A small masked image model, trained from scratch: decoder width 128, 6900 steps.
Rows from block 2 of the decoder of a small masked image model, named by matrix and row number. Rows with one number belong to one neuron. Each number is 128 + 32 x the weight over its row's rms, rounded and kept within 0 to 255. All counts start at 0.
Before each neuron's rows are labels from the 100 images, of 14848, where the neuron reaches its largest size: "strongest on" is what is common among them. Only what is clearly more common there than usual is listed. The data: photos of arthropod specimens (BIOSCAN-5M).
# gate: MLP gate (decoder.2.mlp.gate.weight, 336x128), inputs 0-42
# fc1: MLP up (decoder.2.mlp.fc1.weight, 336x128), inputs 0-42
# fc2: MLP down (decoder.2.mlp.fc2.weight, 128x336, transposed), outputs 0-42

strongest on: order Hemiptera
gate.69 [116  59 167 133 170 104  79  86 125 145 133 108 151 148 153 148 115  70 116 194  72 120 172 162 120 129  64  98  60 169 171 142 114 185 136 125 132  99 160  84 163 114 115]
fc1.69 [141 137 136 147 116 139 116 149 123 121 106 165 175 197 122 167 135  76 106 168 115 131 118 115 148 120 161 139 159 178 131 141 117 106 111 147 107 143 194 107 158 174 124]
fc2.69 [122  85 175  83 142 106  84 172  90 173  90 112 112 149 187 139  94 113 104  75 134 152 149 150 125 157 132 130 119  87  88 173 183  98 134 138 146 135  46 143 133 165 161]

strongest on: order Lepidoptera
gate.210 [103 135 133 175 133 145 185  94 131  80 136 130 141 177 110  86 129 101 100  88  72 113 128 114 169 142  96 168  81 171 138  97 131 144 154 120 135  94  85  72 106 136 159]
fc1.210 [113 119 188 114 142 134 113 183 121 143 111 149 107 156 104 141 139  74 121 150 110 157 149  87 113 141 146 177  83  67 129 124 169 151 143 131 153 116 104 166 158 156 168]
fc2.210 [128 116 126 175 161 153  88  53 171 105 114 123 156  49 133 173 147 101 163 130 105 123 106 139 168  86  59 115 105 152  57 126 151 134 128  66 102  89 160  88 136 142 130]

strongest on: order Hymenoptera
gate.37 [174 133 141 160 184 109  83 113 104 175 102 113  98 127 126 123 161 174 160 137 180 152 125 125 130  84  62  81 201 166 157 133 103 153  60 104  98 177 129 155 134 142  75]
fc1.37 [117 165 142  63  98 106 165 134 155  86  83 151  91  99 154 160 122 137  89 132 112 177 100 148 148 187 137 151 133 158 117 137  98  78 104 137 153 108 158 116 169  98 138]
fc2.37 [132 155 121 156 102 100  49  95  80 143 149 122 118 141 121 129 135 106 175 130 185 136  96  97 196 149 120 152 179 102 131 155  59 160  83 150 122  68 140 121 141 136 206]

strongest on: order Diptera
gate.307 [135 135 133 129 118 146 115 125 162 151 100 171 146 149 147 144 180 135 191 155  91  98 138  71 160  57 139  82  79  71 102 111  67  87 190 152 137 154  98  79 113 111 194]
fc1.307 [141 146  99 155 150 167 166  95 123 184 115 132 163 145 137 156 141  92 122 164 120 165  92  93 160  96 124 147 120 154 108 151 175 111  41 145  90 138 174 133 156 115  66]
fc2.307 [ 82  89 130  81 117  91 114 133 158 126  91 191 167  91  23 107  76 133 114 122  70 103 126  94 157 136 131 142  81 116 108 155  96  95 132 130 129 162 146 121 120 138 217]

strongest on: order Coleoptera
gate.213 [151 125  85  97  47  98 115  44  49 163 128 133 143 137 165 106 141 172 145 173 139 116 177 181  70 101 108 167 121  94 186 165 159 117 129 114 128 136  92 130 106 183 123]
fc1.213 [155 123 166 212 182 155 131 147 163 149 153 160 214 167 122  92 113 125 135  93 118 127 133  73 138 140 140 145 143 116  99 118 113 109  92 186 117 121 117 123 141 158 124]
fc2.213 [140 113 139 136 159 124 116 119  74  86 162 124 165 157 132 128 141 167 118 200 123 129 128 116 120 152 188 115 159 119 118 123 124 108 168 119  89 142 157 103 157  89 184]

strongest on: order Coleoptera
gate.316 [ 84 110 123 234 134 129 122 100 118 134 175 146 161  95  95 108 206 125 133 135 111 199 194 109  84 124 130 190 152 115 141 134 121 174 170 118 107 176 146 138 151 147 134]
fc1.316 [ 86 112 132 160 100 127 112 129 100 152 151 165  94  85 120 109  91  80 129 162 180  64 188 143 179 108 129 119 136 153 112  61 177 101  96  76 128 103  69 129 120 151 188]
fc2.316 [ 69 107  67  47 130  87  84 150 151 115 122 130 147 136 131 109 123 128 133 112 161 111 184 116 155 132 178 112 135  95 133 124 156  48 132 137 168 219 144 110 124 104  52]

strongest on: order Coleoptera
gate.36 [125 153 177 146  85  94 148 148 116 144  99 104  98 121 162 199 133  83 150 115 146  95 141 118 122 129 121 133 108  84 151 134  64 126 144  85 192 155  64 151 139 135  92]
fc1.36 [136 185 167 141  95 131 111 131 111 149 192 139  92 217 163 139 104 140 150 191  98 173 189 133 111  85 169 116 196 107 102  86 168  93 135 128 131 135 116  93 137 121 136]
fc2.36 [ 92  70  81 102 157 157  94 156 120 117 150 150 158 163 105  97 150 104 119 108 157 110 168  85 122 150 153  64 164 150 122 112 183  92  87 165 100  79 150 159  79  86 153]

strongest on: order Hemiptera
gate.75 [145 103  51 185 127 145  99  73 164 117 143 174 149 101 107  63  92 119 172 185  79  94 130 106 130 126 124 167 148 184 168 108 118  86 178 117 115  81  21 153 193 136  69]
fc1.75 [168 162 158 105 126 107 125  42 119  77 155 125  83 130 122  95 132 147 125 127 156 185 108 120 112  90 119 120 113 147 123 136  94 106 136 125 134  99 147  88 125 133 166]
fc2.75 [ 86 155 129 126 102 127  94 146  87 130 171 148 175 126 152 122 102 168 141 165 122 135 165 182 153 184 142 126 114 125 180  94 134  50 124 138 138 101 128  80 107 120 157]

strongest on: order Diptera
gate.99 [199 153  79 149 132 138 153 178 147 122 183 173 150 131  93 139 129 133 211 153 103 110 102 139  58 139  50 132 168 120  94  91 123  72 123  98 110 136 126 144 111 148 117]
fc1.99 [150 125 221 140 151 159 216 133 128 162  94 133 115 181 117 135  95 137 141 102 120 159 128  96 166 127  73 130 119 103  76 128 115  99 153  83 141 103 141 109 104 128  97]
fc2.99 [113 118 191  67 176  98 133 196 125 142 133  93 121 122 106  92 122 131 133 131 118 100 111 204 140 167  97  93 145 125 178 168 149 109 136 115 134 161  76  94 145 142 149]

strongest on: order Coleoptera
gate.147 [148 144 131 143 148 145  88 137 123 119 173  78 134 124 135 185 142 123 146  81 106  89 176 187 171  67 134 114  98 120  68 150 172 163 145  42 146  93 144  92 100 185 197]
fc1.147 [103 151 172 160  66 178 194 155 124 168 148 111 116 117  64 181 143  71  91 139 139 114  93  84 128 190 114 117 118 164 142 139 134  89 107 182 134 153 148 123 110 126 105]
fc2.147 [146 161  26 165 105 188 149 140 117 166 164 151  84 136 153 146 113 155 129 104  99 124 160 125  88  94  71 134  88 134  76 162  96 110 110 103 126 159 126 154 142 114 141]

strongest on: order Lepidoptera
gate.92 [123 104 116 129  94  54 160 113 109  77  97 115 111 150 161  85 131 126 105  98  43 122  77 157 167  78 129 212 132 167 125 114 108 126 155 170 115 139 167 124 129 137 198]
fc1.92 [111 105  69  98  76 153 112 136 191 123 129  87  75  90 140 142 131 174 167 109 152  93 142 140 140 149 135 128 153 159 121 185 152 101  99 153  97  91 117 153  63  69  79]
fc2.92 [137 127 138 127 135 118 111 112  95 122 124  75 165 145  56 113  91 101 112 125 144 107 104 157 156 113 103 126 133 206 112 177 149 106  89 197 161 146 145 100 157 160  95]

strongest on: order Hymenoptera
gate.90 [108  86 107 143 143 115 141 151 178 161 124 147 123 177 175 187 134 129 144 141 113  73 104 107 119 148 152 132 103 147  61  58 143 115 115 104  87 121 127 183  79 165 124]
fc1.90 [ 97 150 195 142 134 148 144 110  92 138 187 100 141 145  77 183 120 103 165 117 139  48 140 134 143 132 100  83 133  93 153  89 184 156 134 146 178 126 112  75 175 121 173]
fc2.90 [140 135  92 118 124  84 109 154 179 137  98 107 134 176 104 148  95  62 142 149 113  87 162 121 158  93 138  59 156 135 145 146 133 182 160 108 119 164 176  74 146 184  84]

strongest on: order Lepidoptera
gate.282 [157 176 124 121 170 146 162  84  93  99  75 110 131 130 139 143 148 187 101 142  94 113 165 137 193 133 134 190 117 116 213  96 166 130 141 112 127 147 147 140 147 127 148]
fc1.282 [123 143  86 219 134 195 174 130 162 171 117  90 112 145 164 157 111 188 105 168  96 110 192 137 155 131 124 198 100 108 161 121 155 139  80 142 125 122 190  96 152 126  82]
fc2.282 [125 104 162 109 118 123 104  80 159 110 174 115  96  77 113  70 136  99 134 106 161  94 157 125 167 128 131  89 120 101 104 117 174  51 129 142 141 107 153 137 190 133 150]

strongest on: order Lepidoptera
gate.50 [ 95 119 156 159 107 148 139 139  83 155  53  84 197 140 109  73 145  88 120 100 185 203 134 117 159 116 100 128  93  82 176 103 113 163 139  37 111 141 123 196 125 149 132]
fc1.50 [129 106  84 159 142 145 126 127 135 185 129 109 116 137 170 105 124 143 123 187 175 150 102 119  75 109 134 120 114 120 151 149 180 133 115 158 132 138  96  78  34  69 132]
fc2.50 [169  90 122 112 135 152 138 128  51 108 125 159 152 146  79 174 132 160 135 110 175 120  99 133 127 113 132 156 125  94  91 111 159 150 127 135 140  54 111 190  91 191 118]

strongest on: order Diptera
gate.318 [146 170 113 167 108 154 122 157 154 107 135 207 108 135 135 130 105  86  92  80  78 178 139  77 116 129 155 103 137 101 113  81 150 102 147 115 170 162 137 113 172 145  87]
fc1.318 [138 111 117  89 117 108 160 104 113  62  95  96  89 150 134 133 123 120 117 125 163  77  95  90 145  82  75 165 136 128 108 145  72 163 141 164  78 109 179  95 108 136 120]
fc2.318 [130 157 123 126 135 187 117 113 125  82  60 155 106 121 154 116 189 122 149  96 108 121  73  98 161 148  91  97 140 139  90 113 125 111 177 107  91  76  80  82  78 107 136]

strongest on: order Coleoptera
gate.118 [120 146 133 155 152 146 103  90  88 120 137 123  90 140 177  71  86 144 182 134 103 143 135 120 158 111 183 107 130 164 121 130 140 135 140 106 137  79 132 180  93 163 113]
fc1.118 [114 125 151 191  77 158 205 137 164 164 144 143 149 186  83  95 134 115 183 138 111 164 168 150 158 118 138 133 114  76  81 133 148  45 123  84 158 126 121 120 152 171 117]
fc2.118 [158  57  67  81 147 107  75 157 101 118  98 106 133 161 154 134 158 108  70  77 159  72 131  99 119 149 188  72 158 198 152 119 150 127 125 126 128 129 144 179 125 119 160]

strongest on: order Diptera
gate.319 [179 152 108 120 160 101  80  97 152 134 128 136 130 122 137 164  85 138 127 139 136 114 147 125 143  48 104 124 155  73 166 168 162 159 199 123 122 138 137 155  73 102  95]
fc1.319 [142 152 167  88 113 136  88 127 191 118  52 147 113 134 217 180  82 108 154 138 146  85  57 139  89  70 122 106 113 117 104 164 116  72  94 148 116 175 186 165 126  74 131]
fc2.319 [126  80  93 140 164  66 143 117 180  94 126 117 139 108 127  85 193  97 145 118 109 104 166 155 145 146  76  90 156  94 168 102 147 106 143 114 189 130  91  76 116 126  88]

strongest on: order Diptera
gate.257 [187  78 141 106 135 150 168 143 117 151 111 119  98 138 150 103 146  83 123 182 101  94 100 162  71  78 146 103 157 121 100 119 126 110 110 107 107 165 127 157 100 102 122]
fc1.257 [ 99  96 163 142 143 110 172 106  78 176 110 104  70 143 184 145 174 121 136 169  99 204 136  98 114  68  59 191  90 166 117 113 131  94 159 147 156  95 121 180 146 117 117]
fc2.257 [113 103 149 141 159 106 144 132  86  97 140 125 172  67 151 159 160 130  98 171 156 128 191 177 135 141 190 149 128  98 162  85 142 119  89 137 141 132 132 118 193 138  96]

strongest on: order Coleoptera
gate.231 [136  61 201 160 111 200 129 122 153 117 151 208 114 174 141 125  86 106 136 152  76 164 132 156 121 110 130  97  99 129 101  80 110 120  98 109 105 136 124 156 205 119 180]
fc1.231 [129  99 146 176 110 104 143 111  77 152 117 202 136  84 144 134  76 129 137 164  75 196 130 182 185 112 131  73 170 172 108 159  77 116  82 151 109 128 132 175 107 106 117]
fc2.231 [ 79 119 141 150 140 149 231 158  89 124 135 181 151  83 120 133 129  77 171  96 130 112  78  90 116 154 211 131  79  96 127 126  91  67 127 120 159 150 139 117 133  84 137]

strongest on: order Lepidoptera
gate.52 [201 155 133  52 100 162  48  93 112 123 137 124 113  85 126 155  98 135 126 130 117 136 111 151 170 131 177 110 159  86 115  80 155 187 117 137 135 125  83 114 102 144 185]
fc1.52 [133 142 137  80 128 144  89 121  40 129 181 136 118  94 112 160 126 149 165  91 114 150 141  96 169  76 117 138 113  64 140 156 190 116 171 158 128 162 126  79 108 135 105]
fc2.52 [113 183 168 155 162 118 114 117 113 132 137 114 157 144 159  64 148 106 126  98 126 122 159 115 162 174 150 130 116 153 138 122 156  97 104 144 150 144 156  37 108 150 112]