config = dict(
    crop_scale_min=1,
    encoder_norm_position='sandwich',
    encoder_patch_size=[4, 4],
    optimizer='muon',
    muon_scale='match_rms_adamw',
    adamw_lr_other_params=0.00073,
    epochs=18.1,
)
Rows from block 4 of the encoder of a small masked image model, named by matrix and row number. Rows with one number belong to one neuron. Each number is 200 + 20 x the weight over its row's rms, rounded and kept within 0 to 999. All counts start at 0.
After each neuron's rows are labels from the 100 images, of 14848, where the neuron reaches its largest size: "patch colour" is the nearest of a few named colours to the mean colour under the peak. Only what is clearly more common there than usual is listed. The data: photos of arthropod specimens (BIOSCAN-5M).
# gate: MLP gate (encoder.blocks.4.mlp.gate.weight, 512x192), inputs 96-143
# fc1: MLP up (encoder.blocks.4.mlp.fc1.weight, 512x192), inputs 96-143
# fc2: MLP down (encoder.blocks.4.mlp.fc2.weight, 192x512, transposed), outputs 96-143

gate.55,244,193,236,166,193,209,172,195,188,196,213,180,226,223,216,201,199,172,216,195,197,248,221,222,185,189,209,168,190,198,237,199,191,201,198,192,198,201,180,177,208,205,174,196,186,206,232,215
fc1.55,224,176,186,212,200,227,178,190,189,240,200,203,223,179,200,204,189,162,213,181,187,202,228,180,211,210,173,209,233,203,208,194,210,213,148,206,189,162,198,180,211,206,188,170,165,179,245,202
fc2.55,206,209,223,202,211,213,199,178,233,207,215,195,220,225,198,204,210,176,215,156,243,208,194,204,175,218,211,187,217,187,212,157,180,189,209,196,206,173,200,177,209,200,206,177,189,172,176,192
patch colour: pink

gate.121,202,213,173,175,196,205,189,200,197,199,199,177,215,192,223,219,209,207,200,160,202,178,211,220,211,203,198,188,189,222,202,210,204,206,244,201,191,210,181,192,185,177,156,224,189,230,211,190
fc1.121,197,198,180,222,211,190,183,136,215,235,212,223,217,233,187,164,170,211,171,199,181,200,182,233,203,227,201,175,200,225,182,212,191,226,223,180,201,203,216,194,188,167,189,207,238,203,206,210
fc2.121,186,210,218,201,180,217,225,238,240,199,204,196,177,204,203,183,211,219,220,220,215,213,170,175,194,171,207,202,191,211,211,208,233,215,220,235,226,195,185,176,194,207,207,223,216,173,192,203
patch colour: pink

gate.279,179,189,204,214,211,189,193,188,219,204,207,206,208,184,220,173,202,213,209,198,175,230,190,202,167,203,204,193,200,208,241,199,169,264,155,195,235,204,184,196,203,209,199,216,252,243,188,218
fc1.279,173,176,228,189,203,207,219,194,200,182,221,228,208,149,169,205,178,227,184,221,170,212,156,222,157,171,155,200,215,180,185,190,199,251,192,219,227,209,208,234,193,187,207,201,208,238,196,200
fc2.279,189,218,160,198,222,178,185,206,178,193,235,167,162,197,172,211,200,222,192,175,209,219,218,233,229,178,209,195,187,210,219,195,165,174,167,228,195,200,212,174,208,172,199,209,179,207,214,205
patch colour: white

gate.62,196,208,182,209,209,196,180,208,211,203,191,215,212,208,173,228,235,203,186,173,234,138,202,216,204,176,184,230,203,209,191,220,211,191,153,213,172,228,193,184,241,172,220,139,189,192,214,210
fc1.62,170,199,238,207,176,188,183,187,211,167,181,218,202,183,234,231,229,189,199,201,209,163,204,178,207,188,173,191,186,209,215,196,199,220,206,191,207,191,166,195,220,197,213,193,201,201,208,208
fc2.62,218,221,203,185,188,198,224,201,198,165,208,198,139,176,228,214,216,199,179,193,209,219,167,216,192,185,189,198,236,243,171,178,198,232,212,155,216,201,200,208,189,204,177,195,209,239,200,216
patch colour: white

gate.398,199,200,202,212,195,144,172,174,208,196,214,170,203,211,208,219,231,243,176,212,189,188,201,225,222,185,209,215,197,194,171,183,179,211,190,180,205,187,157,212,215,173,171,177,251,191,179,211
fc1.398,226,183,185,186,221,192,173,196,245,250,181,204,192,225,193,162,200,178,197,192,212,167,208,208,199,220,207,184,170,179,166,193,194,223,191,197,225,211,240,203,208,181,207,196,164,149,186,209
fc2.398,197,226,187,184,186,200,224,181,191,194,196,216,187,199,177,232,210,237,181,205,187,193,176,221,206,206,202,210,225,212,228,217,214,215,186,185,237,195,182,186,206,215,222,192,187,217,226,171
patch colour: pink

gate.181,190,238,168,203,220,209,223,198,213,207,196,243,190,214,174,210,208,196,214,209,184,176,178,192,187,195,174,177,192,213,189,211,221,183,195,223,195,194,208,208,193,170,209,233,198,205,178,173
fc1.181,209,220,190,219,248,211,199,248,193,229,177,190,196,199,205,189,195,211,178,225,210,209,182,176,205,230,213,219,200,215,164,225,184,169,165,216,203,198,228,217,224,180,198,176,203,156,203,215
fc2.181,167,201,183,180,180,207,200,193,196,200,236,253,175,239,213,163,227,208,221,212,212,173,178,198,211,216,207,200,190,200,203,219,184,175,195,235,207,208,210,190,166,242,194,197,211,237,179,189
patch colour: pink

gate.17,197,194,184,195,189,214,199,229,191,204,214,227,208,237,239,208,219,214,180,168,199,206,196,182,184,184,214,203,183,185,191,206,217,182,173,196,228,193,204,230,221,168,200,210,240,205,172,218
fc1.17,219,209,215,195,212,186,243,154,147,206,184,200,193,246,247,204,158,198,200,189,195,195,203,194,246,172,264,224,221,211,215,229,162,186,204,182,201,211,163,201,177,207,202,212,216,189,184,192
fc2.17,217,178,169,221,169,186,196,191,208,213,206,198,223,209,213,215,218,225,199,224,222,189,224,211,186,232,156,213,148,201,190,196,200,230,233,213,185,206,215,220,230,187,240,180,173,195,204,190
patch colour: pink

gate.414,187,227,202,224,193,196,230,188,201,229,191,180,200,225,184,215,219,184,145,237,210,179,182,162,186,211,165,221,227,227,187,233,217,215,202,197,197,211,226,182,205,189,186,232,202,210,194,194
fc1.414,182,212,209,210,179,224,193,197,185,189,205,169,204,172,193,217,233,201,203,207,192,181,220,229,185,237,216,178,154,204,197,212,200,199,215,208,210,215,167,199,211,199,188,217,205,246,195,187
fc2.414,200,212,176,161,203,210,197,200,194,191,180,194,197,168,222,188,183,201,204,193,182,202,212,186,226,170,185,209,240,163,205,197,163,189,195,163,211,170,160,216,204,194,225,184,224,182,208,200
patch colour: brown

gate.211,206,230,219,186,185,184,201,207,184,199,182,220,201,207,185,177,214,222,204,188,212,218,207,215,186,223,159,206,163,233,200,214,219,181,174,181,242,204,214,191,221,200,176,196,194,181,220,174
fc1.211,190,191,158,226,210,171,198,190,210,184,209,198,194,182,191,232,251,164,197,166,211,212,225,216,193,239,190,230,224,170,193,225,232,214,204,205,172,237,176,197,185,212,166,202,187,193,194,216
fc2.211,192,200,181,202,193,210,205,215,200,204,214,204,185,178,200,226,186,200,183,219,203,166,213,221,179,226,226,211,248,187,203,225,214,204,209,196,184,191,181,229,217,199,182,180,207,190,186,155
patch colour: grey

gate.101,175,186,163,180,207,213,205,199,173,206,208,220,208,236,170,185,185,241,179,219,209,195,219,191,212,223,259,179,199,182,185,217,196,197,207,197,202,221,196,217,182,213,207,202,225,230,207,195
fc1.101,189,206,180,181,217,229,185,216,228,197,191,188,206,215,202,216,201,198,158,217,217,202,197,196,210,202,190,195,209,141,196,207,195,200,220,166,211,216,251,173,172,189,206,188,199,206,194,204
fc2.101,185,173,158,180,217,216,249,177,189,204,199,188,222,209,213,229,184,180,200,179,209,226,202,258,214,204,209,212,213,201,175,191,205,181,202,181,174,186,174,185,184,225,216,199,189,173,190,222
patch colour: pink

gate.162,219,216,169,196,194,217,186,196,199,222,224,170,186,179,172,217,225,214,178,206,191,194,208,176,214,189,212,188,200,164,224,227,222,198,198,167,187,212,188,215,188,199,179,204,207,204,166,173
fc1.162,195,211,216,214,196,229,189,228,205,200,218,181,195,145,190,190,193,211,185,238,190,181,222,169,196,201,205,213,163,188,201,203,221,187,220,188,141,221,211,199,184,211,179,180,207,229,220,176
fc2.162,202,163,204,197,187,189,235,215,169,203,209,241,224,198,181,187,191,200,181,176,176,198,231,201,221,257,209,195,167,205,231,200,208,190,164,200,173,196,206,242,173,201,223,221,206,203,212,194
patch colour: pink

gate.165,211,195,244,199,206,186,237,175,163,215,220,182,225,215,218,209,214,195,195,209,194,187,211,187,197,222,186,174,198,207,186,172,179,200,186,198,206,186,226,185,191,174,198,181,214,207,198,194
fc1.165,192,214,216,212,219,195,217,217,217,206,189,188,202,179,201,185,201,198,202,220,171,210,217,200,171,184,184,165,200,177,211,170,182,173,213,239,198,182,213,225,227,191,218,164,168,198,191,200
fc2.165,224,198,236,204,198,189,228,206,167,167,214,200,221,172,165,193,209,223,209,209,209,191,180,175,222,186,196,214,196,180,171,151,215,199,207,200,208,205,231,196,200,176,201,229,216,180,190,193
patch colour: pink

gate.282,264,200,191,193,194,196,187,157,218,203,168,217,206,193,183,162,221,184,219,191,203,188,192,190,194,216,187,214,216,192,188,177,188,235,197,179,224,210,205,236,225,208,188,215,159,192,209,194
fc1.282,203,187,168,192,204,195,161,230,224,166,237,175,197,166,192,202,197,189,212,182,174,203,213,216,219,215,191,208,199,192,190,180,212,230,189,158,209,176,227,215,234,179,151,233,189,216,205,194
fc2.282,156,202,209,165,173,189,229,199,238,181,218,193,212,207,207,200,197,181,196,199,183,165,180,222,211,215,166,214,190,206,190,212,162,220,225,192,199,223,176,212,172,208,185,203,208,211,205,179
patch colour: grey

gate.179,230,173,218,179,199,143,189,195,226,181,204,187,163,220,205,211,211,211,202,228,188,204,181,214,204,192,174,196,191,189,177,233,178,177,168,169,222,198,220,206,185,200,198,188,222,202,244,219
fc1.179,207,189,224,222,185,172,165,220,240,191,205,189,177,199,218,196,209,238,208,174,216,190,231,218,208,189,187,184,166,192,223,216,182,187,213,177,226,154,198,176,195,222,221,190,220,198,232,178
fc2.179,194,158,210,208,209,210,214,187,222,201,219,246,213,213,181,199,196,203,228,212,195,177,228,170,211,206,219,230,198,217,222,176,192,192,184,189,192,177,209,189,183,236,195,166,180,199,198,196
patch colour: pink

gate.242,198,179,197,197,203,218,205,207,199,162,226,205,216,198,194,194,179,193,184,199,219,187,242,193,206,194,205,180,191,198,205,197,188,193,230,168,197,205,193,186,248,251,223,190,207,172,206,205
fc1.242,171,214,224,224,184,177,199,230,173,175,188,190,194,189,222,177,199,210,187,178,168,211,222,224,198,176,200,173,231,203,202,243,178,205,188,197,209,195,205,200,226,224,229,187,187,198,193,202
fc2.242,216,200,230,179,169,231,193,210,219,221,175,185,193,218,186,207,188,212,221,200,192,217,207,210,221,175,194,208,202,165,191,185,188,215,170,207,192,207,194,186,137,215,184,189,179,223,207,192
patch colour: pink

gate.273,235,168,155,203,191,205,210,213,194,204,193,217,177,212,210,255,239,232,191,189,230,212,215,215,201,187,177,175,201,160,217,170,183,184,179,185,210,198,214,187,198,186,214,160,209,212,246,207
fc1.273,212,167,189,206,226,179,167,207,196,202,234,175,205,198,217,191,151,180,204,186,209,211,206,187,217,198,240,190,206,197,203,199,253,195,190,213,218,176,213,181,210,192,243,211,211,178,181,184
fc2.273,198,189,201,197,158,234,198,185,241,194,160,210,206,196,196,194,198,170,245,191,217,200,233,174,198,178,208,204,208,200,160,221,210,210,187,241,184,187,209,194,190,207,195,189,196,201,226,189
patch colour: pink

gate.19,194,185,194,204,178,211,203,175,183,213,202,190,201,221,183,212,217,175,195,210,213,166,213,174,230,199,222,178,183,145,251,243,230,187,194,197,204,228,198,189,175,179,224,198,187,180,198,203
fc1.19,259,198,201,215,169,198,201,177,218,215,216,198,177,197,188,192,205,156,189,215,212,172,205,221,198,229,185,226,202,185,186,220,206,199,231,235,174,180,183,194,200,187,202,192,190,180,205,217
fc2.19,200,162,227,227,213,193,211,199,220,150,233,223,229,189,230,181,223,209,197,188,169,207,187,174,175,217,236,201,190,208,185,233,214,217,232,165,176,218,217,234,182,206,209,176,186,221,215,170
patch colour: pink

gate.95,203,217,209,187,173,211,238,193,231,222,228,171,204,184,170,195,171,212,173,196,211,187,199,221,188,219,217,192,180,193,200,209,187,235,201,246,218,170,226,214,184,193,180,191,176,198,147,158
fc1.95,199,227,221,202,214,162,189,182,188,203,194,183,207,218,224,200,228,176,212,215,201,177,199,190,217,203,187,219,189,209,193,215,216,190,175,182,206,198,179,171,201,216,202,210,189,214,217,241
fc2.95,199,189,190,180,167,181,241,193,222,193,207,217,191,189,193,213,203,227,184,184,174,184,222,203,194,176,202,203,212,207,190,217,182,208,230,220,179,183,205,190,178,178,192,182,216,196,199,196
patch colour: grey

gate.387,210,204,213,174,172,172,185,163,200,167,186,173,225,246,176,234,208,171,170,191,188,176,195,168,216,191,203,181,188,209,198,212,178,189,189,186,178,202,196,208,213,227,191,197,190,219,186,251
fc1.387,158,230,172,213,234,213,203,206,182,228,245,194,212,197,176,208,199,211,216,201,174,169,193,155,149,218,177,228,161,197,195,202,206,183,203,203,174,234,192,233,213,212,167,227,241,192,198,176
fc2.387,198,229,206,204,176,171,199,191,212,182,177,178,202,220,207,165,208,194,215,204,191,227,215,224,193,186,191,194,215,199,203,212,201,195,200,191,176,171,164,182,190,222,236,197,181,175,225,208
patch colour: pink

gate.110,187,204,204,221,232,192,187,189,224,228,227,234,202,249,210,225,186,195,198,189,190,197,189,171,193,175,214,201,214,185,195,198,198,185,206,231,191,194,188,195,173,234,189,197,202,222,248,162
fc1.110,224,179,187,191,182,184,205,161,163,209,214,214,197,234,217,227,187,215,206,214,214,250,224,214,226,196,182,178,196,200,211,177,185,196,184,216,220,246,208,203,213,220,224,166,166,210,250,182
fc2.110,188,216,195,202,212,220,185,227,222,203,182,200,196,236,180,166,211,196,206,169,210,219,176,223,221,232,206,165,233,183,228,226,202,192,222,217,197,198,212,210,225,220,210,205,203,196,219,231
patch colour: pink

gate.479,176,207,164,217,173,189,208,200,195,214,215,218,201,194,209,216,213,234,176,217,210,197,180,166,181,205,237,189,183,185,215,241,224,185,189,173,186,196,210,202,212,241,196,225,214,213,232,183
fc1.479,217,206,164,174,181,214,180,192,183,188,187,194,205,217,199,184,173,188,173,216,178,222,207,198,227,182,176,186,204,202,224,201,211,229,215,235,209,177,224,216,241,194,190,207,197,243,151,202
fc2.479,196,205,217,200,204,225,203,181,181,223,233,223,177,192,199,185,193,193,160,225,192,214,191,195,178,200,209,220,225,166,164,201,185,191,189,185,188,187,195,203,203,214,203,214,198,209,204,164
patch colour: pink

gate.357,230,177,177,182,215,209,198,205,180,218,189,163,175,196,200,181,223,199,200,206,209,227,190,198,171,186,212,182,183,202,191,193,199,234,202,197,204,200,193,157,193,197,180,220,165,211,189,210
fc1.357,205,212,203,173,204,193,220,194,195,171,205,158,207,185,214,257,238,182,173,228,193,194,204,196,241,189,179,221,210,232,177,223,179,205,209,217,181,211,194,200,188,205,179,190,232,158,199,212
fc2.357,222,201,160,183,213,202,204,192,215,220,211,193,216,209,210,197,209,193,224,221,188,217,246,208,171,188,217,188,172,184,193,182,193,213,178,209,216,183,192,176,207,180,172,230,194,186,233,213
patch colour: white

gate.318,182,203,204,160,192,199,216,226,167,165,162,150,185,211,159,217,203,194,231,184,165,208,203,226,172,193,189,169,172,179,215,178,208,198,209,185,196,210,188,178,196,192,204,178,209,209,192,200
fc1.318,210,202,213,239,210,171,214,217,207,230,212,225,213,225,141,180,189,252,167,233,169,188,208,213,173,195,200,190,174,220,181,232,175,185,199,217,209,192,241,193,213,210,194,173,207,188,228,217
fc2.318,202,191,191,202,194,210,178,213,168,213,175,164,192,209,235,197,193,160,187,206,227,189,209,199,250,200,238,191,203,164,208,178,179,190,211,228,196,185,175,177,172,235,205,227,204,209,205,226
patch colour: pink

gate.79,209,164,192,214,184,191,212,220,172,190,192,225,214,216,191,197,227,218,199,210,260,222,170,201,226,209,217,204,199,222,174,186,159,213,184,190,186,215,199,189,188,195,198,219,199,182,186,201
fc1.79,201,187,211,249,191,203,207,197,210,192,204,189,208,189,167,194,195,216,217,191,194,216,210,182,194,209,194,205,238,191,212,155,209,196,197,221,175,184,171,193,168,227,175,215,197,176,200,155
fc2.79,198,178,182,173,210,151,229,150,221,169,203,193,210,177,194,215,197,204,206,197,207,203,211,209,177,203,209,200,189,257,175,170,206,186,200,206,188,176,220,226,204,191,234,158,174,231,224,204
patch colour: pink

gate.482,256,192,217,191,189,201,204,221,186,224,193,164,203,176,183,201,205,231,194,210,207,205,217,219,159,202,205,158,187,218,200,221,182,197,201,189,237,199,236,201,169,216,205,186,167,198,199,203
fc1.482,195,219,230,180,197,175,216,183,209,217,211,191,233,184,210,195,187,183,227,227,194,195,217,201,171,193,205,162,195,171,205,184,228,232,213,155,188,205,194,159,167,194,190,177,226,159,202,156
fc2.482,162,187,198,238,222,225,190,199,219,208,217,219,185,211,178,188,203,214,178,206,211,191,207,211,190,215,221,188,188,195,200,216,198,186,199,192,216,166,212,212,160,229,182,204,252,215,179,193
patch colour: pink

gate.416,176,206,179,193,199,171,159,201,214,201,217,157,197,221,222,214,196,187,166,198,203,187,235,190,225,192,226,183,186,215,215,204,167,216,200,201,201,209,193,181,183,206,179,231,210,197,222,190
fc1.416,180,218,224,212,245,214,204,214,170,199,206,183,212,225,191,193,204,200,207,179,186,192,200,199,230,190,155,157,220,189,198,218,185,192,170,184,172,194,188,168,214,200,218,225,188,190,206,203
fc2.416,196,177,191,205,186,176,184,210,206,221,189,230,157,237,187,164,173,196,194,183,250,196,208,215,203,210,211,243,207,213,224,222,205,206,192,210,191,183,221,209,198,252,212,194,187,213,215,203
patch colour: grey

gate.313,166,185,191,204,201,190,193,188,190,200,183,196,216,214,201,209,191,199,199,171,178,178,215,184,154,205,195,189,181,172,217,227,205,203,219,192,176,183,209,217,237,192,204,216,179,186,189,184
fc1.313,203,202,203,180,219,211,212,234,208,164,181,193,230,184,199,190,217,205,244,198,182,163,179,195,210,176,180,214,219,208,204,238,184,159,175,220,209,210,232,240,211,224,168,190,228,228,224,164
fc2.313,225,163,174,194,185,199,190,215,192,236,209,194,186,225,160,221,209,184,172,187,227,188,224,185,203,209,222,192,209,203,245,197,214,233,182,200,195,178,195,184,183,199,193,243,222,191,219,216
patch colour: brown; grey